Weights of a small image VQ-VAE: decoder widths [32, 64, 96, 128], soap at rate 0.003.
Rows from block 5 of the encoder of a small image VQ-VAE, named by matrix and row number. Rows with one number belong to one neuron. Each number is 128 + 32 x the weight over its row's rms, rounded and kept within 0 to 255. All counts start at 0. Numbers have three digits each. After the name is the row's rms in percent of the matrix's.
After each neuron's rows are labels from the 100 images, of 14976, where the neuron reaches its largest size: "peak on" is the class under the peak. Only what is clearly more common there than usual is listed. The data: Sentinel-2 satellite tiles (TerraMesh).
# gate: MLP gate (encoder.blocks.5.mlp.gate.weight, 480x160), inputs 0-159
# fc1: MLP up (encoder.blocks.5.mlp.fc1.weight, 480x160), inputs 0-159
# fc2: MLP down (encoder.blocks.5.mlp.fc2.weight, 160x480, transposed), outputs 0-159

gate.475 103:101082169104161081136074177069132131184137137164168088073093118089141108141115181144127166092063077133142161102116125158167131124098217118156152098096120136160201131100123093124164077163074124113084150088109054150153145116160127069124137148138105181151179144160105161107142138090128121185113096191130076144158161209144118128113094107090134163166182134173185129123108139165192135150116123106116139161155107142120130130133122116088144106136138112093088128152088143121155071140152110
fc1.475 097:070050189087129108149142142100061087186115128101088097102136119136171103139119091134139136139097085146145144100165161143156108139131086082149108112070118151173220132081134128131106153181097113163128164114153073072126137108140141094088145183132116153139174121074114095119121096085167154145121117121118109104100143183142190166124170152142152147149140154134093139129111103110191151092182110115099098160176120105049111084150040094089136118085084151093115119141107158113106097101100092
fc2.475 100:104142068099065162142169129145134127104142146172088025085106131161196145116131102110131094154100162165116089110111143139127129186125081117112162131162153047131106128137087075081117119127171129105088132170145140176121140137082158152151144129116154070185133134116116094187152163140087159153137078120158110098060108090158175112142127144142131088153127164130107089109119182128099188144123121129113196130154146188084068152136106164147139204113121174142115150099090116098130179119112181
peak on: bare ground

gate.31 122:133143141140146086100180136083090130131145093121132142113152153162078127125128087120125152121218151123123124124139096095127099137123164203151127085191167109094072121166091134223188173160137101120133160094091102091127078104133125090057138166118139076117159130129128143091205082073111138089137145141102119148149140102084047116143158087086145185139107120121093160172134147075130145144143116136112125116082059144136116214111112125112137101170118076135168155156106104087111090111134099
fc1.31 101:154126131174153132093140071132101125129131151131131170153131142095135132094125107132140111174145091114086107119135076069116083130164104151115112145163180133077113115120141123177138244128211106115113190125118088084168066120139166086105163148085142075120120125107164127128157099122095097130146123186132139144136180102079097075193146097133134151078089129101082115144145176140122144177115119150225095129097041098188142195149143117154177104097121123126158164135135105128129136119156126
fc2.31 122:102130121140135123100126170145119105135098165114101127135102116130112158139117127151080129141113089157159120117116111124114144177170076091086082165139146110103096132134171156048061113135163175125161134188082102158132130092156132125158106149170178141132129073108103088117059174112072099110120133171161129134119134102175143169103093179127163086102121117173122118108218083121171172114105128145144091162204156037110156088105139136112177091095094128154087067134189058142092122097140156
peak on: water

gate.340 100:137131115110113115170115055126108129132161154131189088126131150123131136124140155115170157089121134163071110182137112103131151056145109108170138151156143107106080136168108093144162144125090129153188107145114119127084122130205151182172137168147184169112113166123151136131126113101137132166189122136068149156086075103132163133123099143186178163140154061134071075112097079163134161056130083155106149145126154142211058126139104167116099082132101127161187109084068133142158142167155103
fc1.340 090:110057172099139131099163153075107124158099104083081148101084130138116138154126063138164079178136140173161109083132121163168113158111143130136121108192136055171188125113164133123162130168142146138102165077144114109119123122105143076137124140066114132087148143067070202124167161137112131113081056116102079100130113132124117140100112120103119091179082129162174134143126203100137055104111131138094154210142122124077155118173135128122147141100127153067106157133120184090117130105135069
fc2.340 105:212094103183040132154170144111126126142130109113062111107163136154077189132082145148178129093076136160126190124106114183129149158136118111118129189133109119069122132136120121094108094135114129159155151178099149139146123117162162153185151129126118128105164156131125153135120090111160109175120156183120126137154124152088159123084101125115162173135146148141084150151255112138068144120125068119097180144110129063156080120101120125117110119112147115157137121153110078140117197120154114
peak on: rangeland

gate.77 083:144099060083101117129180110074128133143113122140137118132131147111112093127145117168130128135139104172120165066144093157097155133139111131095080056124131074085137137091163123089129154118146169098113109124102087178102114072151134148142187175076176117079134121118122172128136115055114167143156171082177139189118166046133095180112176061172147161153157109162067117179114145178121118109145143145176139120150118110118156068148090084113155115082115111073168173130102121185122106071145127
fc1.77 089:100177140114110129101055107109104100106095159100102189114162144146118154110145154170048144150107204164073099098103151116083142086152138093122111118134096178191122089088134169201116116137038176104090106141073144116169173108182106154152130122091117149148120157149172135134090173183131145121095171101129139054148106138126095078113124131123137151127096114142147139123120056193162088136103126123091096094140123130147156130083127122157170132118120072119173061132129080091150108122096094
fc2.77 080:184097106133140127116022156081134139099133103122089112115151108126161120110098092130154122050119140181126159136120170166123143107103151130190100133095185178151149109138141146204097095157103150117068134070141128089165162162102128098065103147102091137126183137134184140139149131140168093119095106127090091127145151165133100103150131104084118156145114128083089094132149102164152116134099092130127191032124148170126145126145092153172123087124182131129142123146154103180132131234185107
peak on: snow or ice

gate.191 107:086043163126119106093132130104079209100104128127116116111119143201120125167130151150160122130089115156103182140130175144142106185097153068132138075180117080202117178091156105096087071137060133092151166140118089147134180153128143090137156118140174135148111082128130172118134139151101164188082119164136155122146174153141155109066092128120156092142109116122138139126203030159134113103145125114147150151123109110092131093115116117145143086103140118120112107084164109179133172113046137
fc1.191 098:134149124201169119076103099162073096105142141126108111148141175098140157055123112130127082128184118135123074117157047094114146112170126147090096102169128076121116059166091112078121126181118115145123153125100179086153091147097148092136103186104154062105105092146077163074070077129129119109132110123162115128155122137155127167193123160094140149079103147143076119152112170119115083163098114156095147111187099183183147149123119139161145148137083176136135109109119214098096086125123132
fc2.191 103:110156123130181138124135111142095108112138139140136115145096101100185160121134139134103099149114154091109085120162163120123148107125114145116168096133131100156103099109100078097133125117116080109092107124118165138117052135112148158116094125136114134140089127145140144149080100223118139125134113097132112123152061149131142173145112077143093130156124140136112068113000153124137089135117152122116113156144140236124081162135149124164102133092122109117130217129088223139163080120140163
peak on: snow or ice

gate.277 110:160188115130094127165169109151132112132145104098124152105176163125070158082122076104160102110205120102087144153122099111088135124154164161118075140157146143101128108152116149218154211170181115161144134058121129100134134144123060119107162131125150086103137145107117127114163078111137111110131161089112131132129176101123057132139149134130112171133125110151163171175160173079115127110086131166154167092094079135226046151142114142140189114159132125089156147105141145071103144160179107
fc1.277 098:092167159129082145156110122147168142130073170166124155156158120127107079145103118103176102122126092145134136113152153115139130085151188121059105140151110156122139110097144121176150191159227120123177193095122107115104087117128088163128165166177170095118096128126113143082161086132116098096115193130111103123131128084154071128117129133104181059130099068122165137140174176109134160099143149191200099112135143075139106109171101143124159086132162122073175188112116126080113194085117136
fc2.277 107:154127148088193109080134122147149151161092096103096113180133149140090099119159102144114139141157102071161154085138145118098126175184148141093145132099111157128109126107133167090145130092157155123167097132119100138142136117146095114105113127136151131098125094055093091123102185058086121061127106128150131165107149119109085102137146182141185100111131089126137138085240084136148153145147109166166097124151136007105183078172134132123106103086101169114137080142159061134101139066097161
peak on: water

gate.389 094:091142053191095091127131113124101123106146126088176122079119146155111087153143090148120171132143136185144148147145119135144111150160079140075138142154108153107170155126058128138160143121141148135175155132123150206145176182147145146143086052140133153174071116085140122104132132146161121099158166076106093139151133076100133159210166093091123139104145078118112111132089109100117210142071079137189112107081097089157138150142163138097058202125127102122117165124139178112169109162159138
fc1.389 096:078141098119152162140152086236118187180140166116167156169164093132105091118142129122165071107090093148165131124149105057137160198095089137117078156187139073123066173140129112156118116116147179188153151134140145149106120184123165145136151179088146111137102097070153147146137079126119129160130097091154154120125077143159134147125088178131129130076114097139137064119093139157164124117114170192173111129102123160111140184134104104141161164109153082210135093125125133107089146114164136
fc2.389 088:085144146130151142140121092212086175134106160166163147114159102101111166133133172136123109112127130061080134141120165176153143150084238109096117129107092139147112171118108077086080141121148139153135115183074135139115106132172113138119117156099113113113125087170146125132131096138147168100151136174124086141107127154088140141142090179163112115092126137091133144094048154144172183123114210123124154126147171160115092138143130156139147167138091078155017149150127087085069132075136185
peak on: snow or ice; clouds

gate.114 117:123111100132177105159136132165153106185152110171112077181056102107124112177128134137132139100201099133159148095143072129147131089104085113116120179112114103150097164095131146116162137124058198119139105130060120155161162159147084011135139129075189093149096121107191145092146152109122134127131112124093121109140173135125113170139148129114163170061182156202081140083116085140127151172120132185137102120127131170133057133151087119119115177170091111139159157138134129137116128140087146
fc1.114 096:143148108152055167121092085129149099120081166101151153118157112135134105086150120095098208154134183120094115196148173112172076103162126134115134165084089114081097147126096076147152139132107096105143112102102177113116173129092154213161071130138101160168126079189087107104126131123148112067101142150215188169114116053153145095164109114074112079106135085100093136128156177159126176119117149119154129115104117121189138106159180169137123139083108110158121095112147088140153130153153131
fc2.114 097:208150107134077167155124131108167140099054104078117146060094105128099113097119127065140157124100135121120068184156121128095104139150134154149090132066126137087087132136093139135092124123140154154100178070092169113153152143121171109195069131078142152122126106130084170110097133079127119104110104107167166158141144095133096100140102064092111088174113128144101153161255131130169130155110154126157126146103091145143157093120150166143164119110124104140166094181144109189144148172143115
peak on: rangeland; bare ground

gate.218 101:143093118110120072114146127138136165201118131139079193131164105193147142131154157125158156137189079134105184135151139074105143107114129157096141083125140156161162143157077139151094179172104171165133124106161127114138143135057113095138154166154193109189106112118154166121179089138081118151087129119115117078126135152182134117107181109125097073105122132093160122076124158125121160110140153170185105149170143127067153122085094125168078083169110078143042104111082147098186145078109114
fc1.218 100:111134167081130134115143112113114175183177133099136098118104120112127146136107117064072109091102076123141133156181171073130139188142084112197127105131139132121139073111166145192126126128139116180134118119181094071127122125099183117126096106131125164038138142094106148173095162091109166181120119126126116114119136140128124045086108177181141102160118145160123147104188060083173118094133157092180149141098105162115131095120082095152208129142160136178102118083114114160104106139050146
fc2.218 096:132139096087143103141106120182095148191086098154144147146064079120128220100155088124121141163157121099159132145092137084134164163189135137158200130121124140025123096140118191144145056145144141116094157146121118074118159133078113139120145123074175087137084119088116127155084152100094143143150119109116080126177168086139096097099144168167180087095170131125168135115167164079077121151160144147143118145133135066148125168120138114085095129113169073158112152169171147137139164098171098
peak on: water

gate.182 098:086098167068090148149122128082129134176087105078134123144171062106119111142101138099140107146150107111127194135130093148178109138123135162178136204096073103150197157141131178146159150162124068062149173087120185089095072122131113079095099076131144077129153135121117123113180049113093133140099117147147088159158161145142108155140113121122067181145138157132136175066105083122101162165170100123119130134096152132147142172162129113073092125110114027117132101129157137124144125089112124
fc1.182 117:140173137167098153151161090099098088163146115143175178117157132106156161050174112133144147130123115091081170140097132063152089089146125107084071155124122116147130118193126157123152191188209127099174125095104160144139141152117060108111103137091125129143148136128139140131132135124129117065124171144088119187071148106067092123194158101142085141080103091100162159096079175088105130120112147152135126108138131108177150168167154114123161123100140070095095120112218117096166138184161145
fc2.182 122:131102155132156113101100165139126093113106163096110168184138134128074118137138101151114130074221097107114122121146146085090162144147107148145131124118157199100131131123145173166093136158126151143164119132100055129151165155094144079133131136148159120102094142048115132119131176132087133117132129103152172124175114130129085140123139154133184078086124133119084145151218117153119179158102144125168083111140098026133198098134098110094097080164118137170215047105138094162087140111112097
peak on: water

gate.444 096:146127130125131093153133166113094101076161067114168074101138141172122102139135172106088083093125120108129124097168150050183142074174099172094100187078133122143197107120115127157091132112167108094128097096175121137141154125146131173179171190146061130081073139172077166136118116175112118107068174112128127083159136127109145099139151063116134157082138124123099154134140099104143056123123089126161104141164202151139133137129162132118129091107115094088148145102135120167200072151173170
fc1.444 099:155111126078140161149104191104137196092087128189128155150112118101157164142074164128122137098131177128101147157128131143136120187153144130161137121111099145074143168112189125102150102133103142147108171154190133116166075116149102064069181148106140187120155114116163070139171135111129112157112103117200102107123133177150082118090093137140128167187118127198080140119178091158107098117135144099114098164063061197109093122121122094107100106100134174147168086156110109104109092060097113
fc2.444 086:098130164145124173118098113129145120127072140148087114093107122098168109113099170125135167121083138059103149143074120165101140107189113074132192122142105152077161164136146155089176111115070111150111177144158101126101106097154152090117119103182145165177103106140137079113130142220088127160128108129180104192158093125160067098097139143140119122102108033106139099135116157173109205101158177098105097145103134157078099164152154077141122102094113108145134140136186094093091150061139124
peak on: clouds

gate.79 103:131123159126125107133165113124096138144113078134164171157115144130090115153113150069181149081072128089093149105177153130124117131139130111140146070113139098082131093132159106107093083115156146178084070154165065100196122097061156120151116138119095110130138138154121154131160182085083092157142139164137137153142093103164154169139134114051156038154227141142160120098158151106150110119138150079140108147045135102108134120138178117162178108124171111165184113091075148123112115079151186
fc1.79 088:088157135107145138126131121112137145113140193104118104180096139074099191138084122105084140087099158145186153130103128111133038107156135168208117104184178096169141059107140166120097151109167194082141115084131102159118130150172211199105092133138129139112154156111112118145136125114107147160148105082119139142121105117177120180153114150135097153162091078135136153124120108116169140134119192131185165159174176171127106166162131148094147107188136149146119139080178166138073137189146108
fc2.79 104:075106154158049078164146188069153123145149171174115166114081155162103094160123096100108138102120088126119117084090120105164149163092188119125167110109124080170132135132141069181189127135141110112124131127152091138089097103113140130133184078169126142142164064155147123148118119182087116188052150140165089170184142130159163180120153148103105114127164130152140076092138126129117122098113160126104118090189090087132090147091150124132098123102150082099106165130061143172123182200120113
peak on: bare ground

gate.434 104:168081099190155141194110141130118156145149177126149111156111133145114140118186180170073131103107115097127117119104094100155109186134108120123131093170136167185145169133103121116097151148121117157111157133189164175154103142213113079133113127167131124106141112097105102113169111075075105133155093152155156099152121154130182131143137157151096101104099104131032136097148149109117102170158120133099102119176138184182083212139179152118093066115090162178112134097082118141153093151063074
fc1.434 101:140142109176145157188121118090134108134096108128120124146159162170103102143151206119161188183114167157156165172108109181144137121082162077076122136102120142132131153090070120128102176091154125090110165115125169118128178089149108165135097092103106126124089106084064086091153147210199182083140173126082147141138135139133120105125135189126123145151147144098062167126089137108130179155118141152080114101083169112174180080148139154186044143150127124128094159108125135123130154160100179
fc2.434 098:103128140078191140099144082138142122108097144104128136161143150137102129164116138152142132132182116092134182181158116104094157145094171139090116136096117136193124113041093189099054121147155163128128133103110172133136165120110133137109163158062119097081108106040065127097133174116152181090184143102077123085103174158099105095119146153171191133167097117154101149104147162112149134179153103108159138099125101117128112110160171174081117136151172043132105143161190117130073104094125151
peak on: rangeland

gate.208 097:146153159127147118111086119095105164108122134150108161160108089144095145112173090165092129188208097122156180147142097101108168081125173179093099130165130123097145152167098172152185138118145205097126163099071167161075116175129128111083140144127149129142124156084143154093155095101151149100089119087114136119122137067101068138189159147128087147057114141133119153141061187171160102162067059126103074105142133136186133130153185134133118166143174115136149149123156165132103139130058123
fc1.208 104:092113152154198104109155103140110085081156219143155159165130157100123166116113112102097104170126138129078084065084126139138130176107157172122108123150155155094090126105069131167137160133089110135117101088169136149140122147173108184138150131131128119165094163126044143075113126163106065107157133109138152122152139115160136126162150196111135080073081131135090160133142128153104149132051168130159128108079205102214155163127064151130193126154080121152099137124082148112094157127126133
fc2.208 093:129125142133176092060163060121121095105164155107156094180136188136171152071096149126127130127105103155093062083121087155129145170102165129157099081118140134143109120108153135141123125111151140136051092118092151184180102190152136186176144138123163141163120127097090084129111142088155039127101151136128167144134157133135150140169155187107146084120144118139163137170134103100139157130068228140152147123112184110138110160138064088213156162158136121133070126139138116118129128160164167
peak on: clouds

gate.171 103:105068137097185150126087184098169149159138143122099140120182089120091106160041110149123116094124103140149170114148146158081134213094171116165163097134134141123171098077136103144124135138059112132108135107192137112122094119105155090117107097117121110107125129068160106113118116151145138147109084114116078068161099147140214150034086145121095119175135114132109104133170078129159082110163128140124101176077136171029144125102141130091135084147125151116145130111106116124153108072064102
fc1.171 102:176183133150099120069137117161086090100169109131143139134124187128143111084196139112150150160140125115073115143094101085139111057174124128103095158133109154135094151173158150106144147158178186097149145135072100146149121158145072185111101146119152137172115114138105122099136140154145137132124150143154158180086150087064095117199147118133132120069158141125157176107102171125092172135059120095124121078125158090237136145132139077131156165118109091099117078115151130143073147162213139
fc2.171 106:191108162134230106104098039124118100174178144110138151181184101090122150103091116135150131084158079025062155167159145142138112114179143150119120147092122200141176126112123130190126170084138140151166082137120102121116087139144163101103084106187138147089055128104138154104098112154139128119129147150108127157121128150158060128138135131179161168125138043129138138130129127138132129116097180123141102117139121118126097120135146136088096069117124119124144225130163116121118100105153118
peak on: snow or ice

gate.236 091:124107120136186109151127095148118139152104143119161156138138167149108108110131142061115064150066119086124143088126077124143118129091187116103130128159141116081181156114104063102112126131093120103121156140125083113133118181124152109112167118165166141178064111108162255090122121063070066140131097131142124148142132074147141132157116100144096124117064093134161191119140128122115151151074116057083140115128083065146144130083080146157150146178108141153145144093107154140071136116084060
fc1.236 088:165134097121115176156137173082127157124186130177114160166142128086122189039123107148097178125092079167120080081096121104116129132085159156118178131193118091163088116107141174155083159070092139129118084165157097200150155133114147129162120108067167146087127133116136112159141157117075094127074097135125121153114063102097169094121116142164126124131107119164132169149171145113126043172140138137114110097134168155119114163160119104190147112128124132140087147185154104165182125140094209
fc2.236 094:119182110160160132157146117117126108107187122163105144154147129176123171117110092107173175196062183096115089078097142137148118096105151107093140158148157096092091172116166133195087174115077121122144120141158082102123099184133164122137158062124149098142075156073181151149155133123096038102125113159136123168112110133147155134173138092152034145113122132096201117101076102160124051082157140128129094122133144157098144130108105120160123070136111132115076177164103154113110128131119080
peak on: crops

gate.267 082:119154114129120142133096140131105098101149148108128148105116157115110139117141147101136137110064130170114106153122031100198126132148141085153160183117144104146148175188114155195078089132155151122138127156127096103131126110145162085174119139136117047105119112172100118116111123109097092142162111101186082151119075151146137143043116110093114132153099140116108121078133227126142132188100139079158088103150115171169079112165130118090131096026100168075098109112109170155097158145198124
fc1.267 087:138103138129155156146108106098113117149132112158152126102161147144163148118150181099079104123048093133120052125214168127123144115099161120153170085095122079182160158106169120117185124094125121172108106137195076123158067122139180124166117137130119123099152109129110108142171129092144114138119156138156091071092035198167133132140102121171108139157114109149110112174141129123136082172151157150203107126140075150083113073126110162109155169098064128124081111129107153164164069193109151
fc2.267 088:139156104130024145147186209102114159112132146136074110100140160140096117101086103120157123094123179222175143106152113126146140153110087091099106152170147110146157108124086073107062149139143141138114158123153148160132181126127131095161136142105102124160147131119134160093095097123115176119129137120144142129162189114108131107067133170096146122137113145152054100105255158155104150123138085102088179117127144104109171124186151090158144152140147148127146120143123043111106180126121150
peak on: rangeland; bare ground

gate.355 097:138146120085124084126123060134114123113111151176138121068155098134109097132179122172098142101143176153055093197140129076160115080116076102177161141086133164111126188148101164207099146150155164087146139162084085125092165125189140156128124180161169179153165101124177128162113113143169093120135146115153170137084131165144094081159069154136173179143137107090133110044103116127159177101108136118136088104093139134171134109159125129098155119092124082075136064110130102157136138150176135
fc1.355 090:166195106127076111131083107151055072124130128136159143127099156184115141130154119131071164131097129113079062141165123117146122056169095121115127137152111089095061160169110126157115102110153132140137111146104144143148123133159121163147114130162161178146103149176167150173119108121179128121141127107100189198117141118114102157143143105119182171174172138126152064104118168144141147139037130139097101079140148069151157172148172132087109150121146103130193114123129130126143141209230159
fc2.355 101:064118124117202149115098128177135136130119075131125139152109112091196106137174162123115117174155139082171107097181148094146141131085110130148151097140127124170129086126147099138157155110093085126131080092168131127117118129113108103094131124112153116092054083133144090156108114123096115089163112115129140134095089117163170135157164138149103112151141151096162121134000123108131094132180147131110078158146130199133151145109113127120072116133135183110078141084147211108130126122128123
peak on: crops

gate.203 108:131155092120145106103128066071072102148139089167100152129097163096114142116113153105084170152175124098116095107131118065129098081158140161095084136127131099146130137176153199163105146117162173129143174130078168072130122130106168094061159132127122111107168148122182138120152128080064097156138119107135095169089156116072071145151122094140058221167106084139170129162148158114126120115097134134144102107179115149164148144114123118103184141090156073064113109141127122047093100128183117
fc1.203 101:187088142160166130093138116173099080109160155150133161171105142156137153103082125129175107144112159142169085117131114151124163154110077100155111069107175085129129123104125066067106153106129172126127173160147152140152187105105150079111123143113156122100072105108126101120129127088122115116187086137157084051120108136152196121155069101168199105131096148098108107165148102060127126153070116147152130143169107125098038119094172168180144097193097164104132161061127123126135157145107163
fc2.203 118:096122090132136144181100066101113124127126125152146060106114145106149148137114140117124127191067140149125131085111132173190108061105092116101140136119111139140144118139145134113088117097113185099094149136119140132109121124140165168128123147148137155151076120144185108138141128177138116165124091140149094152089098145146181169116100087121092163164148142158164102071000108098146098111123146154094140184145185238108091115117164134160072139106115172115074182137127169127168070111183163
peak on: trees

gate.13 092:083071180085160150135099127171103122149139162223126119168136071155146174122111138116072163114134144127113111115147116084172158190110180118098106126158152074127204128167162183153144072173094153139127060141156111062116104130132159101108122179126155095141108140122091129119205103102134102172095113072153195121135133135154108145077123098110172139105103116126131125122158124124122121136105125116187131087162104162076058159139130107140162150090164180164119062089126104158137144177144105
fc1.13 104:111128206166154183180088099129066134121103127160160105163141132122122088092114109072149118104175151160174167118137113116153107091092226124097107123069139106139130120171151119096145082133168103132134179148119178144097153071064127041091157156105105088074134158106111118147138125104096092122141127091082191138106112140166145118118174144120138121109137116112100129129122186151124107147116144185131097093144035125156145107147167100097159148075130132176073173075135162165104146132115077
fc2.13 098:129165086122148149203143126152096152119163082164115117122150113142119165106164121118205094186107166177174097082174114135102121040080117129120135105091140095129095139149148105055144084112116108115127186151136199130127106076140125099113153083113122129120147158120140061177081113176122166150145149157125133094108096138150162114088142121146135124174140143097048091156149131139117114160162114105054077183137113189203150089099174078142146133087125125102153150107132180141146112087098145
peak on: crops

gate.469 095:175120074138161151163111131143054094133207146081125095117193158132078106133138163135172149111158064155107143129162118139134103124147132146108114110105140103190083137134188139079163143127165155144127141105156113165163125186138076060097143102087134159131141164131117192121120100045085125088169110090130130088141150169160167128103129126153187058148194141123095111134151137157125132151132075162110144099146067124146095163152114109123144169061087126050105124144090092170110098128121110
fc1.469 112:142128156127080176126112057128199080141112128055116135113160119147158070160144157112176234149128182066138144133114121169131098105123187172135165134120116181165132149129050087109107124097165166080112102118130137178122179090068089168156083120128120162143144186144120149171117142157153101090133155128148118146142131096126099143142159150137108104111150145100135134161095115086104157143160099105159179055093119069157158083096155153132095174164162084102136153087179138150133148133106111
fc2.469 099:191164145120094146153128082097157094163147067075083141103135125147103136144127105112169208108156116104155128140160086160098113196127211172147095139115102150154113144133085157134117082129131171151147143116077168154168163107141130117129135154099133129089138166099082149143119143053124118107174123084118115111110162140167067154165132156106157117163096129144096167173255113101126110167134084158149180093122094064159131146115120148103163164156119098096156094146144115147127144116112133
peak on: bare ground

gate.322 098:128105099133170129101086048087130119109205141105152170155151117100152125109119132109120106143163138142130098100142186102143112130108094145107131106125130087164129143057150095085107092153085091098055145093158145099170113160134141124106083094184129148104138130165138144119175143170132073073129127092163176132154138124142172137183157137134047107153174096172124145155131140084069080132146084118082118122098156175100125205152134146102071183184096108179157132127112101115098048141092163
fc1.322 101:086130141141135063144098119086096128170143090151140157140156160074146190096106134117144091125082111157126063146184091085115147146137140173104102138146117064130154155204135167098109137149079076152110100100137146055162071184150153081071150125157115148053125147149163134068118136094120119132159119143124093133074145150178195132126171120135111165123133100141133150200138142132121116152103160175198092090104054170134095171100113149095160095113083124141145099138143130099092092155121100
fc2.322 095:090084128119187061142119114116168127134149100092185134171116151085155138107138149103163105139076173084116132075142134109152156158137124155118130104132141174157150155137152078135133141091076104124057149117174113126145153175115138130111140122146127174140120122160200125095135107238144100158100087139132151143132065128138159122136154077131123138052193136132181094144013125095113151096139195147139111117126132130072146106104047124160082149121115173160148162165167120144117114137097096
peak on: trees

gate.101 105:105095131114153146119128144104134155185117151159091128165156083106103104150094182187078082136093145163098138162083104146136153154090128104157159105089086085145133100080137077152155083122064147111144114147140136132171067126123230140080106115134148126132065133112120093113117187107123123170147090162149110097104121114163173142067083158121059111199166149147137113104194077166142129138201148121138086130112176141036155137131146120101114121136150130133160139131090105136129149134049115
fc1.101 106:120165113158074129125143152173129082105078116097179140089122168120122106123182090098186158144174115122138129153165149139133120058175091164091085135127150149112090144174080135175096179113195136128123121098120135134124158113112055153136123131155092129185144133133135129107132113119136072083109172095101153169128166129101094111188191113133143118083098111062147185099097235128091159150071103103106082123172129112186130134138141125154073202103130127083078117114134119111118139149175148
fc2.101 110:139062134143183134121115085095161124179164138133103134161191083097130112096116112173140131085113105069044172161118137136144146094171125156117117127084106200112141122115144186155137143155098137152192068179094042160108102125151184072101103102172196136127052115105152140106128140184117133117145127156112117133099113096139055152150113161130135130106132105066108142098128122138152142109105155151145115120117155072115137084174145117107046046115142130104157138120182135160155117127119110
peak on: snow or ice

gate.70 112:122170126072116181117119114119094158145174126100143176162125174157105087129135139158145104117119141153085100081071153126111123124147146144100084188107093092165072168124111075091118120165145096069103075090142188168090126146101121122111109107103137097133134131126092201144115153139154135128102150091099175121065150106087062117143148161165140104127168137176187205072154183085061104154112122052087140175145115162194157117148117124115093108095148118118119111112208114147115122141144146
fc1.70 102:148148127150125087092102128099106101176150127148147121170137175133068198119153134113142139092169147112162158141111123132097115125102138147107075114126103105078093085164114151164106146076127147233157098075162161170128171198178107133097065105137111139109166099131160107143121153092107155101133157145139085157045137145092165113166170079152102147071122099113082098140154097111114106189142160168127130124114140088178121169142120158103121061144157141064137103074129121102186076108114184
fc2.70 102:177135137210097115134137208075128099087137122082112185169121171144116147113156106080095161056152123172187077102131157107093125155106134153146155135169139147087128081120139107158120089107092102139109123121153139112119157156055132124168120144078163116091134123142126115165085119200097134141159208120166162111186130133110104152066147121130144129113183128104109100138170135153098181137129131110161142176123129109125156186086056147115123093105128143139128065129060190192161138111142094
peak on: trees